config.toml
arch = "conformer"
model = "sound classifier"
dataset = "short read English sentences (LibriTTS-R)"
train_examples = 26041
n_mels = 64
hop_length = 160
input = "log_mel"
spec_augment = true
win_length = 400
targets = ["voice"]
num_classes = 2
norm = "layernorm"
hidden_act = "swiglu"
mlp_ratio = 2
head_dim = 16
fused_qkv = false
qk_norm = false
inner_norm = false
subsampling = 4
layers = 6
width = 320
positions = "conv"
kernel_size = 15
loss = "cross_entropy"
init = "lecun_normal"
residual_init = "none"
optimizer = "soap"
beta2 = 0.999
learning_rate = 0.0026
beta1 = 0.95
shampoo_beta = 0.999
eps = 1e-08
precondition_frequency = 50
max_precond_dim = 512
one_sided = false
adamw_lr_other_params = 0.0013
max_grad_norm = 1.0
cautious_weight_decay = true
ema_decay = 0.99
magnitude_pruning = 0.3
max_steps = 8300
batch_size = 256
epochs = 81.6
lr_schedule = "step"
warmup_steps = 160
weight_decay = 0.2
adamw_weight_decay_other_params = 0.01
Rows from block 3, named by matrix and row number. Rows with one number belong to one attention dimension. Each number is 128 + 24 x the weight over its row's rms, rounded and kept within 0 to 255. All counts start at 0. After the name is the row's rms in percent of the matrix's.
# q: attention query (model.blocks.3.attn.q.weight, 320x320), inputs 0-106
# k: attention key (model.blocks.3.attn.k.weight, 320x320), inputs 0-106
q.274 076 [149 128 118 128 106 114 128 128 128 163 171 128 128 120 128 128  89 151 128 110 142 107 128 147  93 128 128 128 159 166 128 152 152 128 128 142 140 154 128 116 102 128 158  91 150 128  85 171 128  89 128 111 111 128 128 116 128 138 141 128 117  99 128 169 128 133 113 150 102  82  78 111  93 128  79 128 162  94 128 128  96  97 103  82 128 181 128 128 106 150 128  97 115 159  93 172 128 141 128 155 128 199  75 128  81 148 156]
q.275 068 [142 128 128 112 110 128 128 128 128  95 169 102 128 128 164  97 128 175 142 117 137  91 128 145 170 149 102 128 139 128  96 107 128 119 162 151 183 128  91 128 128 128 128 128 177 128 128 107 128 151 152 163 105 107 144 128 149 118 167 128 117 158 128 162 128 147  91 128 128  97 108 128 147 128 128 151 151 105 177 128 176 108 128 113 105 128 103 154  88 185 128 148  95 189 104 128 128 128 128 128 140 101 128 128  73 113 128]
q.276 089 [161 111 128 100 111 128 142 167 100 151 105  94 108 128 175 128 181 128 156 102 117 156 128 128 128 147 128 128 166 128 128  82 112  91 128 128 128 198 128 128 128 128 124  98  66  75 128  99 144 111 173 128 119 128 143 110 128 128 103 146  94 107 128 159 128 128 108 142  98 117 139 128 128 175 150 142 183 128 128 128 108 128 128 105 118 128 188 128 159 128 128 128 128 128 103 157 128 128 154 128 117 135  96 128  83  97 128]
q.277 073 [148 116 128 157 109 160 160 174 128  82 128 128 106 102 182 157 107 128 128 110 128 142 128 128 148 101 116 128 149 107 145 128 101 128 100 128 107 159 154  75 181  65 188 101  86 102 149 128 128 154 105 108 128 128  82 128 175 128 128 170 158 142 110 145 142 128 128 128 128 128 128 128 128  98 140 128  96 128 128 104 128 128 113 128 149 100 106 107 128 128  92 128 128 134 112 102 128 128 139 128 160  72 171 151 128 164 152]
q.278 093 [152 149 157 128 134  70 135 128 136 120 128 107 128 128  79  98 150 128 184 128 128 128 128 145  83 128 146 142 178 136 128 135 128  80 136  79 170 128 137 128 116 115 128 128 173 160 138 128 149 128 149 128 128 145 141 128 140 128 170  92 134 105 135 148 104 167 142  95 128 117  74 151 137 148 153 128 128 128  93 167 189 128 128 110 175 128 141  81 103 190 151 123 128 166 155 161 128  94 128 165 117 148  51 113 169 141 146]
q.279 079 [117 128 128 106 128 128 143 128 128 128 138 133 128 155 128 150 164 109  91 128 128 155 128 128 170 128 104 128 102 104 165 157 145  95 128 170 150 128 128 128 128 128  89 138  63 128 162  94 128 149  95 118 118 114 128 128 109 107 128 128  87 136 172 116 134  48 141 141 128 128 159 128 107 117 158  98 110 200 118 103 109 111 128 144 128 115 117 154 151  90 134 114 128 139 128  95  71 128 142 128 142 108 152 128 128  39  74]
q.280 077 [ 90 128 150 128 128  87 128  89 113 171 128 128 144 128 104 142 128 103 142 151 128 128 128 108 108 128 142 128 128 128 128 128 137 128 128  93 170 128 128 128 102 128 100 128 162 128 103 128 107 128 147 128  69 128 138 128  90 128 151 128 128 128 113 128 151 170 128  90 171 141  87 128 163 128 106 128 152 128  78 128 128 128 128 128 160 128 112 154 128 128 195  95 143 128 128 128 107 106 116 128  92 128 161 128 128 103 128]
q.281 071 [159  44 198  99  97  89 157  97 163 128 128 128 128 143 128 166 119 148 145 128 146 128 146 128 151 128 128  90 155 106 102 146 128 101  85 128 106 164 117 128 128 159 128 144 144 161 128 112 128 114 128 128  91 128 112 118 128 128 146 166 142 140 110 113 105 174 145 103 159 151 120 140 159 128 101 146  93 128 128 164 118 164 128  74 109  77 152 150 177  98 193  92 160 104 128 128 109 113 164 153 128 109 128 118  87 143 143]
q.282 106 [144 104 152 101 128 128 128  91 137 185 128 128 139 128 116 128 128 138 106 128 116 178 128 110 128 128 128 128 109  94 144 139 186  93  98 128 128 128 157 173 165 128 114 142  83 111 128 128 128 152 160 142 109 108 121 128 114  96 128 136 137 128  99  98 143  99 128 128 162 114 149 128 144 120  73 128 142 152 125  80 109 147 128  97 112 138 113 148 128  86 103 101 128  98  87 128  95 151 128 128  68 154 128 128 147 116 138]
q.283 075 [ 96 112  94 128 128 141 159 169 110  98 109 147 128 128  68 177 110 119 128 102 103 103 166 128 128 128 159 105  68 128 128 111 128 162 128 146 128 128  72 128 128 109 135 128 128 128 128 128 128 139 152 128  74 128 146  88 107 128 141 152 152 128 128 134 109 114 128 128 152 153 154  88 128 152 128 167 128 128 128 128 128 187 172 128 128 156  66 128 141 128 128 156 128 157 106 128 151  79 104 128 128 128 168 128 146 128 128]
q.284 076 [140 128 147 108 128 128 128 128 102 152 128 153  99 109 128  82  98 157 163  95 113 128 101 150  54 157 128 150 169 115 128 108 106 150 128 107 128 144 128 155 128 148 149  97 128 138 128  74 128 112 128 119 141 110 117 147 128 128 128 128 106 115 150 162 108 100 128 128 128 113 107 104 108 128 140  93 154 107 128 120 147 120 128  93 128 128 171 102 111 128 155 128  85 174 128 143 128 128 137 138 148 128  67 144 123 165  97]
q.285 070 [109  96 151  98 128 128 143 128 155 128 128 128 128 128 128 128 128 128  95 107 159  91 183 109 128 169 146 107  97 149  94 128 128 143 154 151 128 128  91 135 108 128 128 128 128 106  87 110 175 128 128 128 128 128 158 128 157 153 128 114 128 128 128 128 128 114 103 150 178 128 128 100 139 106 128 128 128 128 165 154 157 139 167 108 107  99 153 166 154 114 149 208  90 128 128 151  79 128  81 106 128 128 190 128 128 150 123]
q.286 106 [ 88 136 147 104 128 159 115 114 116 132 134 114 160 128 115 144 105 128 114 167 128 128 113 104 148 151 109 137 116  98 128 143 143 137 128 178 120 128  96 178 165 128 128 128  91  92 128 132  88 162 128 143 128 144 128 128 103 128 117 139  98 128 128  86 134 106 111 145 146 108 147 152 119  89  81 103 128 186 128  84  99 115 165 128  89 128  90 140 170  92 110 128 121  94  88 104 116 155 116 106 118 113 175 153 111 128 106]
q.287 079 [128 154 115 143 128 128 109 107 128 128 128 157 143 128 151 161 128 150  88 206 128 128 128 155 128 138 128  95 128 128 145 128 151 155 128 128  97 100 155 109  98 167 140 128 128 149 156 128 105 174 128 164  91 160 116 128  93  86 128 128  76 153 142  92 128  87 107 163 114 128 128 145 128 128  98 128 128 155 128 105 103 128 128 128 119 128  87 175 128  73 128 128 128 101 115 107 128 140 113 151 128 102 111 128  79 128 128]
k.274 073 [128 110 170 105 128 160 128 152 128 128 162 128 128 115 107 150  96  98 128 164 107 138 152 104 128 128 128 128 128 143 128 112 128 128 149 128 114 128 128 144 152 128 164 101 145 158 141 187 128 105  96 128  80  95 118 141 128 102 128 104 128 105 158  58 128 100 128 142 110 142 128 142 128 128 163 128 128 117  94 164 110 153  92 153 147  44 128 128 128 114 119 128 159 128 128  92 156 128 128 128 128 128 178 128  94  76 128]
k.275 069 [128 112 108 150 128  93 128 112 135 128 166 128 128 128 146 107 128 149 153 128 110  99 162  39  95 170 136  95 113 128 109 128 128 128 128 128 157 101 128 128  96 128 146 128 128  96 153 143 128 141 128 144  86 105 159 108 119 128 147 128 137  85 128 173 104 172 128 178 114 128 112 128 148 113 128 186  97  95 128 128 143 152 128 136 184 138 128  63 110 158 111 136 128 128 128 128 116 128 142  76 128 128 106  81  99 106 153]
k.276 089 [183 128 128 107 102 107 111 140 151 128 107 128 128 151 104 135 128 128 128 128 128 128 142 156 140 147  90 128  92 128 128 128 123  93 128 175 128 145 128 128 147  93 145 107  93 103 128 128 128 170 162 100 105 152 128  95  94 128 128 128 128 128 114 115 112 128 153  90 128 128 128 133 109 128 101 154 115 155 165 128 128 128 128 128 102 148 128 128 159 110 112 128 128 128  78 165 128 128 173 178 107 149 151 165  94 114 152]
k.277 071 [162 149 112 128 112 128 115 194  62 162 175  96 161 119 128 128 102  94 151 128 164 107 142 128 148 143 149 128 138  99 157 128 201  89  99 128  96 110 112 128 104 152 128 158 101 101 111 128 128 107 128 128 128 128 107 110 128 128 128 128 152 112 113  87  91 108  98 128 111 182 128 128 103  97 143 182  90 174 128 128 128 128 102 188  94 128 128 128 171 111 156 154 110 128 128  63 128 156 110 175 152 113 115 128 128 128 138]
k.278 088 [119 140 116 104  92 160 128 128 156 140  80 128 147 116 154 104 148 110 143 128 128 128  99 128 147 128 128 128 144 128 128  89 128 143  95 145 140 128 128 163 128 128 167 103 154 128 128 136 100  86 128 147 154 156  92 141  95 110 128 152 128  71 128 105  89 128 128  91 101 147 148 128 105 100 135 152 140 128 141 150 170 128 128 128 174 117 105 106 176 145 109 145 165 164 111 104 212 118 161 115 155 110 128 128 128 138 113]
k.279 076 [160 107 128 113 174 156  87 160 128 104 142 128 128 128 136 141 105 109 109 128 128 148 128 128 116 163 128 157 128 128 140 158 128 128 128 106 128 104 155  88  87 153 152  95 128 154 144 128 146 143 128 110  90 119 149 158 142 177 147 103 114 170 123 147 140  46 128 128 128 128 137 108 128 128 142 128 117 128 109  90 128 145 128 118  90 116 178 175 128 128 153 128  89 143  81 181 151  93 118  99 164  67 128 128 128 148 128]
k.280 072 [137 128 178 128 156 186 151 128 128 134 101 155 128  89 106 115 163 147 128 147 172 128  80 147 128 128 128  81  91 107 128 105 128 141 128 128  99 128 128  62 128 155 128 128 113 128 128 128 128 128  89 128 147 110 162 187 128 138 185 141 136 119 128 128 128 144 128 114  82 185 157 156 150 128 128 101 128 143 128  97 128 154 128 143 170 128 105 128 102 128 128 102 139 128 115 138 106 128 128  84 144 149 135  97 116 128 141]
k.281 072 [128 100 128 147 128 134 146 160 128 128  75 167 128  95 128 128 128  70 113 115 128 128 128 140 128 148 128 128 144 162 109 140 128 113 128 151 128 128 194 119 101  91  94 128  91 152 128 157  89 128 128 105 145 112 143 100  56 128 128 173 121 128 145 202 128  83 105 139  96 128 113 128 128  95 141 128 110 149 100 100 120 128  96 102  87 103 151 153 116 128 128 128 107 128 105 146 158 151 128 128 128 108 146 100 130 170 103]
k.282 106 [128 128 102 149 128  96 128 128 128  92 106  83 128 128 102 128 144 138 128 128 128 128 128 128 128 128  98 195 166 150 128 157 128 108 128 128  99 137 128 128 145 140 138 128  62 128 125 158 163 157 128 128 113 128 128 108 128 128 131 117 128 153 156 148 135 128 128 107 109 128 151 104 128 128 128  64  36 169 128  82 102 148  70 106 110 191 168 182 128 107 128 128 151  71 144 173 128 159 119 128 114  83 146 177 128 172 107]
k.283 078 [128 128 149 197 140 114 128 159 160 128 114 128 128 128  83 128 136 128 128 128 128 149 128  90 128 128  99 147 164 128 128 174 128  87 145 128 128 128 116 111 128 128 134 128 128 161  89 128 148 112  70 128 144 128 181 128 128 128 128 128  81 103 128 150 162 151 153 128 144 128  96 128 128 128 128 128 128 153 128 116 147 114 128 106 158  99 128 128 128 156 112 128 128 146 128 152 128  91  83 128 128 201  95 128 152 179 159]
k.284 079 [ 91 143 128  82 128 128 154 128 128 128 128 148 117 146 163  94 128 117 158 136 128 110 157 154 103 140 147 128 116 128 128 100  64 128 128 183 173 167 128 173 128  91 128 128 128 128 128 102 128 117 116  95 107 100 113 128 105 141 128 107 201 128 128 108 104  60 113 144 128 156 123 133 128  94 157 114 145 128 102 135 123 128 128 128 139 118 128  90 128 128 128 128 112  94 128 128 162 121 128 176 128 128 128  97  87 113  85]
k.285 076 [153 128 118 143 128  91 128 145 128 128 105 128 110 128 109 119 182  90 152 128 116 106 128 119 147 139 105 128 153 128  96 145 128 128 128 100 104 128 128 128 142 128 100 161  67 110 128 128 228 102  80 128  87 113 128 115 164 156 120 128 112 128 108 145 153 172 128 146 154 108 160 128 153 113 104  99 128 128 157 102 128 128 128 128 146 128 128 128  99 128 128 128 145 128 141 190 120 128  90  87 152 171 128 106 128 140 128]
k.286 096 [120 109  92 165 154 139 128 151 117 114 128  93 138 128 100 137 146 128 102 142 141 141 100  98 111 157 128 196 155 128 128 174 150  88 164 102  97 128 144 111 145 150 107 128  91 128 128 149 193 146  97  57  91 151 163 116 128 106 112  99 114 184 128 128 163 128 105 128 156 110 144 128 168  91 112 115  97 128 128  94 128 106 115 166 145 180 142 159 142 103 144 150 128 109 128 181  82 151  96 146 144  97 165 128 141 142 108]
k.287 077 [146 128 110 143 117  97  90 161 128  95 128 100 144 149 150 128 128 183  46 153 128 136 144 112 149 122 118 128 148 154 142 142 163 149 128  98 128 103 128  94 128 128 116 128 105 105 147 106 149 197 128 102 128 168 155 128 128 141 103 128 117 146 128  93 150 128 109 128 140 100 128 128 128 163  68 108 128  78 104  71 128 102 111 164 128 128 128 128 144 110 128 128  88 150 128 128 128 100 150 145 177 128 112 162 128 128 148]