config.toml
arch = "conformer"
model = "sound classifier"
dataset = "short read English sentences (LibriTTS-R)"
train_examples = 26041
n_mels = 64
hop_length = 160
input = "log_mel"
spec_augment = true
win_length = 400
targets = ["voice"]
num_classes = 2
norm = "layernorm"
hidden_act = "swiglu"
mlp_ratio = 2
head_dim = 16
fused_qkv = false
qk_norm = false
inner_norm = false
subsampling = 4
layers = 6
width = 320
positions = "conv"
kernel_size = 15
loss = "cross_entropy"
init = "lecun_normal"
residual_init = "none"
optimizer = "soap"
beta2 = 0.999
learning_rate = 0.0026
beta1 = 0.95
shampoo_beta = 0.999
eps = 1e-08
precondition_frequency = 50
max_precond_dim = 512
one_sided = false
adamw_lr_other_params = 0.0013
max_grad_norm = 1.0
cautious_weight_decay = true
ema_decay = 0.99
magnitude_pruning = 0.3
max_steps = 8300
batch_size = 256
epochs = 81.6
lr_schedule = "step"
warmup_steps = 160
weight_decay = 0.2
adamw_weight_decay_other_params = 0.01
Rows from block 2 of a small sound classifier, named by matrix and row number. Rows with one number belong to one neuron. Each number is 128 + 24 x the weight over its row's rms, rounded and kept within 0 to 255. All counts start at 0.
After each neuron's rows are labels from the 100 clips, of 14848, where the neuron reaches its largest size: "strongest on" is what is common among them. Only what is clearly more common there than usual is listed. The data: short read English sentences (LibriTTS-R). In brackets: how many of the 100.
# gate: first MLP gate (model.blocks.2.ff1.gate.weight, 640x320), inputs 214-319
# fc1: first MLP up (model.blocks.2.ff1.fc1.weight, 640x320), inputs 214-319
# fc2: first MLP down (model.blocks.2.ff1.fc2.weight, 320x640, transposed), outputs 214-319

gate.318 [128 128 156 111 124 159 141 158 103 128 128 128 106 136 128 128 126 128 146 101 128 155 128 128 135 113 149 128 153 167 128 179 145 105  92 112 128 102 174  91 192 128 161 128 110 128 128 154 128 131 143 103 116 103 117 136 128 120 128 107 128  97 128 128 108 128 128 110 189 121  98 106 156 121 128 128 128 128 128 150  95  71  98 106 140 147 143 106 128 128 212 125 155 101  86 128 110 149 109  75 122 156 128 155 121 117]
fc1.318 [141 160  88 123 128 128 151 149  66  82 112 180 206 147 128 156 149 110  83 140 128 128 172 152 128 147 128 128 140 128 157 143 159 173 123 112 128 139 128 128 128 165 128 128  86 125 158 128 143 128 156 156 214  99 128 109  89 128 102 135 128 111 110 101 128 163 128 126 139 128 128 128 145 102 128 128 157 128 105  94  77  72 128 128 128 161 150  93  71 128 230 110 132 103 176 128 128  88 128  99 111 128 128 178 110 113]
fc2.318 [118 128 154  80 128 140 106 128 139 128 168 128 128 128 150  89 109 105 155 128 128 197 101 101 112 118 128 181 128  74 128 150 103 128 128 123 160 121 128 128 144 171 141 142 166 115 160 132 108 118 142  96 163 102 128 142 155 101 128 128 128 128  88 128 128 154  97 136 128 113  68 128  73 206 128 114 128 128 101 131 161  88 158 137 128 115 163 144  99 128 128 159 106 105 128 119 153 128  93 128 104 128 105 108 102 128]
strongest on: voice: male (100)

gate.84 [128 111 128 171 153 139 128 128 128 128 171  94 128 147 108 143  72 156 140 128 128 128 107 128 138  84 169 140 128 128  69 168 164  98 173 128 118 128 151  45 128 152 177 109 151 128 128 128 128 128 106 141 128 139  94 128 170 155 128  99 111 128 114 128 107 110 149 138 174 160 128 142 115 143 106 128 162 173 112 128 114 128 115 118 119 111 118 140 128  92  93 128 128 172 115 128 140 128 105 167 128 138 128  92 139 114]
fc1.84 [ 86 151 137 128 164  89 114 138 141 128 128 156  99  93 128 128  58 137 142 103 128 167  73 128 114  91 112 100  90  91 128 149 142 170 139 145 158 128 139  71 113 128 145 128  68 128  99 142 142 108 162 111 117 114  87 128 182 128 128 112 150 159  81 113 128 141 118 144 144 151 128 181 150 153 174 139 128 158 128 148 144 128 128 110 141 104  77 128 116 163 128  99  95 164 115 115 180 128  81 161 107 128 104 115 114 128]
fc2.84 [154 119 143  92 128  92  86 167 146 156 128 159 128 154 128 128 103  81 128 112 140 128 158 128 128 128 110 146 128 151 114 128 128 148 105 128 128 145 128 136 128 116 128 113 128 138 149 204  81 128  96 115 114 113 128 110 151 128 145 104 105 144 128 113 128  94 128 128 100 113 128 139 154 180 112 128 113 128 128 128 143 128 128 128  83 128 154  90 149 136 141 100  86  83 138 147  43  97  99 115 128 128 162 168 128 128]
strongest on: voice: male (100)

gate.548 [145 180 128 128 144 114 146 146 156 116 128 138 102 128 139  91 152  99 144 115 112 159 140 128 128 110 125 128 128 128 103 117 128 105 115 128  86  81 201 144 143 128 128  79 141 128 156 144 128 119 128 132 117 100 105  78 128 100 100 117 100 128 117 128 148 168 103 152 112 108 102  92 153 128 135 141 146 113  86  88 128 128 180 183 150 128 121  86 117 146 158 147 128 128 159 158 128 128 128 169 128 128 119 128 128 111]
fc1.548 [100 128  88 128 102 128 119 148 155  85 153 154  96 183 128 172 128 156 160 159 120  87 118  91 105 150 128 119 128 164 105  96 128 128  97  37 128 159  83 128 155 128 102 128 128 123  89 106 158 128 112 128 108 160 176 106 128 128 128 112 128 147 112 140 128 128 108 109 111 128 179 155 128 112  86 107 151 128 158 146 123 117 128 139 128 128 128 107 128  90 143 159 128 128 115 128 147 128 118 128 121 113  98 133 128 122]
fc2.548 [128  45 128 148 108 105 128  82 108 140 121 113 128 128 135 128 145 134 139 128 113 103  88  64 128 128 114 169 100 111 137 139 132 128 128 128 128 142 148 128 128 128 115 128 150 184  81 128  85 128  85 144 128 128 128 110 115 118 115 128 160 161 148 157 128 114 120 128  82  67 173 144 100 128 145 128 128 153 110 147 142 140 128 128  91  89 115 117  74 128  82 128 128 176 119 166  78  95 156 151 104 128 141 144 128 142]
strongest on: voice: female (99)

gate.408 [116 118 128 143 152 128 111 141 147 145 120 128 111 163 103 118 120 128 128 150 128 116 128 128 108 149 128 120 115 128 128 106  81 110 128 148 103 112  88 159 128  83 128 154 141  96 111 152 140 128  86 117 128 125  83 144 128 146 155  99 165 152 147 136 155  78 128 128 108 128 115 128 128  91 128 181 119 142 128 128 128 176  90 114 128 149  87 155 128 128 128 106  93 139 148 128  79 175 128 166 128 134 128 107  97 110]
fc1.408 [ 91 149 128 128 128 167 128  60 152 110 119  87 104 128 128 128 158  98 108 128 109 128 128 137 128 142 132 128 128 128 128  84 104 112 128 128 142 164  99 128 100 137 154 102 159 142  99 112 155 143 160 154 106 125 128 138 117 102 194 128 128 128 128 108 116  90 136 128 128 128 128 103 173 128 113  95 128 151 117 128  99 176 128 159 128 108 176 128 128 112 143 142 139 141 128 128 128 128 112 120 108 107 128 106 128 109]
fc2.408 [128 128 128 139  75 106 128  95 186  70  84 105 118 113 161 128 100 150 157 128 145 110 163 147 147 148 128 154 192  95 109 115 115 151  79 149 128 128 161  98  97 128 102 161 166  84 148 158  94 166 128  87 128 156 128 100  97  71  87 128 128 128 114 128  92 128 128 146 128 163 107  96 154 159 128 128 151 114 128 146  92 128 180 128 156 128  89 107 115 128 141 128  83 114  63 193 128 128  78 148 105 190 102 128 128 145]
strongest on: voice: male (95)

gate.566 [113  97 128 128 128 148  98 128 163 128 148 159  68 165 139 147 114 144 165  63 114 148  90 128 114 141 128 183  99 156  99 110 128 147 102  95  77 144 128  80 150  65 101 116 114 150 113 144 114 128 128 118  92 128 128 117 145 152 150 128  91 128  74 128 152  98 128  63 110 105  89  91 128  82  99 128 128 144 147 128 114 128 128 103 207  87 128 152 128 110 128 136  83 128 128 128 128 117 174 149 142 128 104 128 142 128]
fc1.566 [121 107 205 128 128 100  97 135 144 171 128 128 160 152 113 128 191 117 151 128 166  80  98 133 123 142 109 128 128 128 105  95 111 124 158 128 136 128 134 128 128 105 128 128 105 128 137  98 112 156 144 167 128 121 136 128 108 128 149 128  95 119 146 142 120 102 149 168 143  97 164 141 128 160 165 128 115 145 104 173 148  60 122 120 132 128 128 128 160 162 134 128 137 110 128 137 128 128 128 147  81 128 128 149 151 101]
fc2.566 [ 94 128 104  95 113 155 128 128 128  96 103 141 137 128 183 195 150 128 128 165  87 147 128 166 128 146  79 156 128 128 128 128  55 104 128 128  46 162 128 106 118 160 128 128 163  98  91  94 142 166 128 114 113 128 128 141 128 145 114  93 151 128 128 152 144  96 146 113 116  92 128 128 159 128 128 137 118 128 128 114 151 114 115 144 162 107 108 141 146 128 143 100 165 102 143 128 145 106 108 128 128 128  92 115 128 128]
strongest on: voice: male (100)

gate.181 [150 147 142 128 173 128 128 137 150 128 162 111 161 118 128 157 107 112 151 128 101 154 117 142 194 158 128 101 102 165 111 128 128 164 115 109 128 179 102 128 143 139 152 150 146 102 108 128 159  98 128 145  89 128 128  87 107  83 128 128 143 128 103 139 142 113 149 128 116 128 128 128 145 175 128 109 128 182 128 128 128 128 146 100  88 139 148 128 128 128 102 145  84 102  98 128 156 156  98 109 128 152 136  96 128 128]
fc1.181 [128 147 128 164 159 158 128 140 112 172 114 145 147  92 101  75 120 141 128 118 128 137 108 154 151 151 128 147 147  86 128 149 157  75 155 128 156  67 157 178  89 101 170  90 128 128 159 115 117 142 163 119 145 143 153 128 128 144 128 140  92 128 106 144 115  98 128 139 128 128 116 140 128 128 128  70 155 156 128 104 147 198 150 116 128 165 128 146 128 178 148 128 128 145 153 153 189 128 162 128 159  98 113 111 128 128]
fc2.181 [105 104 114 146 108 140 114 128 161 128  93  83  68 128 128  98 101 128  93 102 103 115  84 198 140 161  91 145 115 115 137 114 101 164 154 160 102 115 145 128 144 110 115 128 128 114  98 114 160 146  94 128  80 143 150 169 160 149  92 152 162 128 128 110  74 128 128 112 128 128 128 140 157 115 128 128 128 147 128 168  94 114 138 128 106 128 159 128 128 128 142 128 109 102 128 128 145  90 108  99 102 128 109 128 143 128]
strongest on: voice: male (100)

gate.522 [142 146 128 138 100 117 136 147 163 128  95  98 141 160 116 156  99 128 105 128 103 145 167 146 128 167 128 133 128 128 122 161 134 113 138 142 128 151 118 108 193 128  98 149 121 101 128 146 128 100 128 175 158 128 159 128 118 148  99  93 175 128 146 168 128 149 163 146 137 128 128 118 101 109 135 147 128 173 150 144 142 128 128 182 128 122 140 101 113 163 118 128 138  85 122  99 128 171 113 105 128 128 128 139 131 128]
fc1.522 [138 117 114 118  96  72 151 154 133 128 128 106 120 119 141 115 128 102 128 105 142 152 150 162 113 138 152 134 161 128 135 128 105  93  74 142 160 141  86 104 183 128 128 201 111 112 122 113 139 128 128 145 128 128 128 173 128 115 136 142 123 117 114 150 138 175 166 162 142 128 104  77 156 128 132 128 128 125 128 128 128 133 119 157 128 128 100 105 133 134 169 143 171  88  92 128 110 133 147  47 128  89 128 128 115 128]
fc2.522 [128  86 128 159  93 114 137 125 154 122 128 128 128 158 123 128 142 123 108  67 128 109 145 138 141 128 189 120  89 109 128 128 166 128  92 123 169 128  84  78 128 113 160 141 155 135 186 128 147 145 128 128 157 104 105 128 128 128  84 128 128 136 140 156 142 128 121 137 176 115  92 121 116 128 147 159 150 114 154 140 151 145 128 158 117 150 144  97 116  90 173 119 128 138 128 155 143 128  94  61 128 163 109 134 158 161]
strongest on: voice: male (98)

gate.518 [124 169 101 128  79 151  93 124 138 128 120 110 128 128 128 149  96 146 128 128 140 176 104 128 164  98 149 138 181 165 128 128 128 128 104 128  98  85 146 134 169 152 128  91 151 128 128 160 125 147  85  74 128 128 122 128 128 142 116 102 154  97 149 122 112 154 128 128 128 136 128 109 148  90 131 146 119 154 124 144 128 117 128 141 128 150 172 121 100 142 164  99 135 128 171 128  83  81 128 139  92 128 147 128 138 102]
fc1.518 [133 125 155 154  98 128 139 109 139 148 146 138 128 122 152 170  73  83 128 128 128 157 128 159 128 105 109 152 128 161 128 128 147 138  93 128 161 128 136 112 128 183 159 128 132 115 117 116 110  88 128 104 125 111 137 128 119 168 150 144 144 135 128 114 108 145 128 145 146 128 114 124 128 128 110 173 141 118 101 136 128 103  93 165 128 160  92 110 102 114 154 108 128 128  97 128  98  91 128  54 123 110 169 110 148 116]
fc2.518 [134 128 128  77  97 128 128 160 128 128 194 111 128 160 144 128 153 119 143 145  90 150 141 116 128 175 171 123 137  96  88 160 117 122 128  88 110 147  99 128 128 128 128 128 155 128 140 140 128 113 134 139 141 119 128 102 128 166 128  73  96 128 100 123 139  91 112 173 110 128 108 135 110 196 142 132 134 107 128 128  83 133 147 128 132 108 167  96 145 136 153 116  95 128 157 150 128 149 132  14 103 112  86 128 134 118]
strongest on: voice: male (100)

gate.577 [107 128 136 114 128 128 128 156 128 128 128 172 120 128 128 148 148  64 144 163 103  93 128 119  94 141 160  85 110 160 160 146 134 128 128  72 128 103 116 128 112 128 104 116 128 128 146 128 149 128 128  76 128 128  92 128 141 149 128 143 173 101 110 145 112 128 120 121 149 167 144 128 171  98 128  82  84 106 128 150 128 133  92  94 121 148 119 115 128 103 168 128 128 128 120 128 104 104  93 151 128 157 128 128 106  82]
fc1.577 [128 115 117 139 170 108 107 128 108 128 128 118  81  97 151 128 121 128 141 128 143 128 128 152 104 115  83 160 128 137 128 128 128 118 128 116 153 101 128 128 128 144 128 128 166 113 135 153 128 128 152 178 158 199 128  93 128 128 128  77 107 139 120  52 187 134 108 158 116 142 106 128 145 128 155 154 128 103 107 128 180 140 158 117 110  95 128 139 149 146 128 170  93 113 112 171 139 128 128 128 179 128 101 134 121 128]
fc2.577 [146 128 128 178 133 128 131 159 125  82 122 128 128 128 140 173 111 136 128 128 147  97 101 171 178  99 128 108 106  53 154 105 112 128 128  65 128 115  99 116 106 108 122 128 135 188 128 128 102 128 128 140 128 116 128 146 117 120 107 102 191 128 141 128 128 128 128 108  91 128 128  93 118  74 128  55 128  94 128 128 166 172 107  99 128  89 174 140 128 128 167 128 172 171 128 128 128 144 128 182  95 128 176 164  78 105]
strongest on: voice: female (100)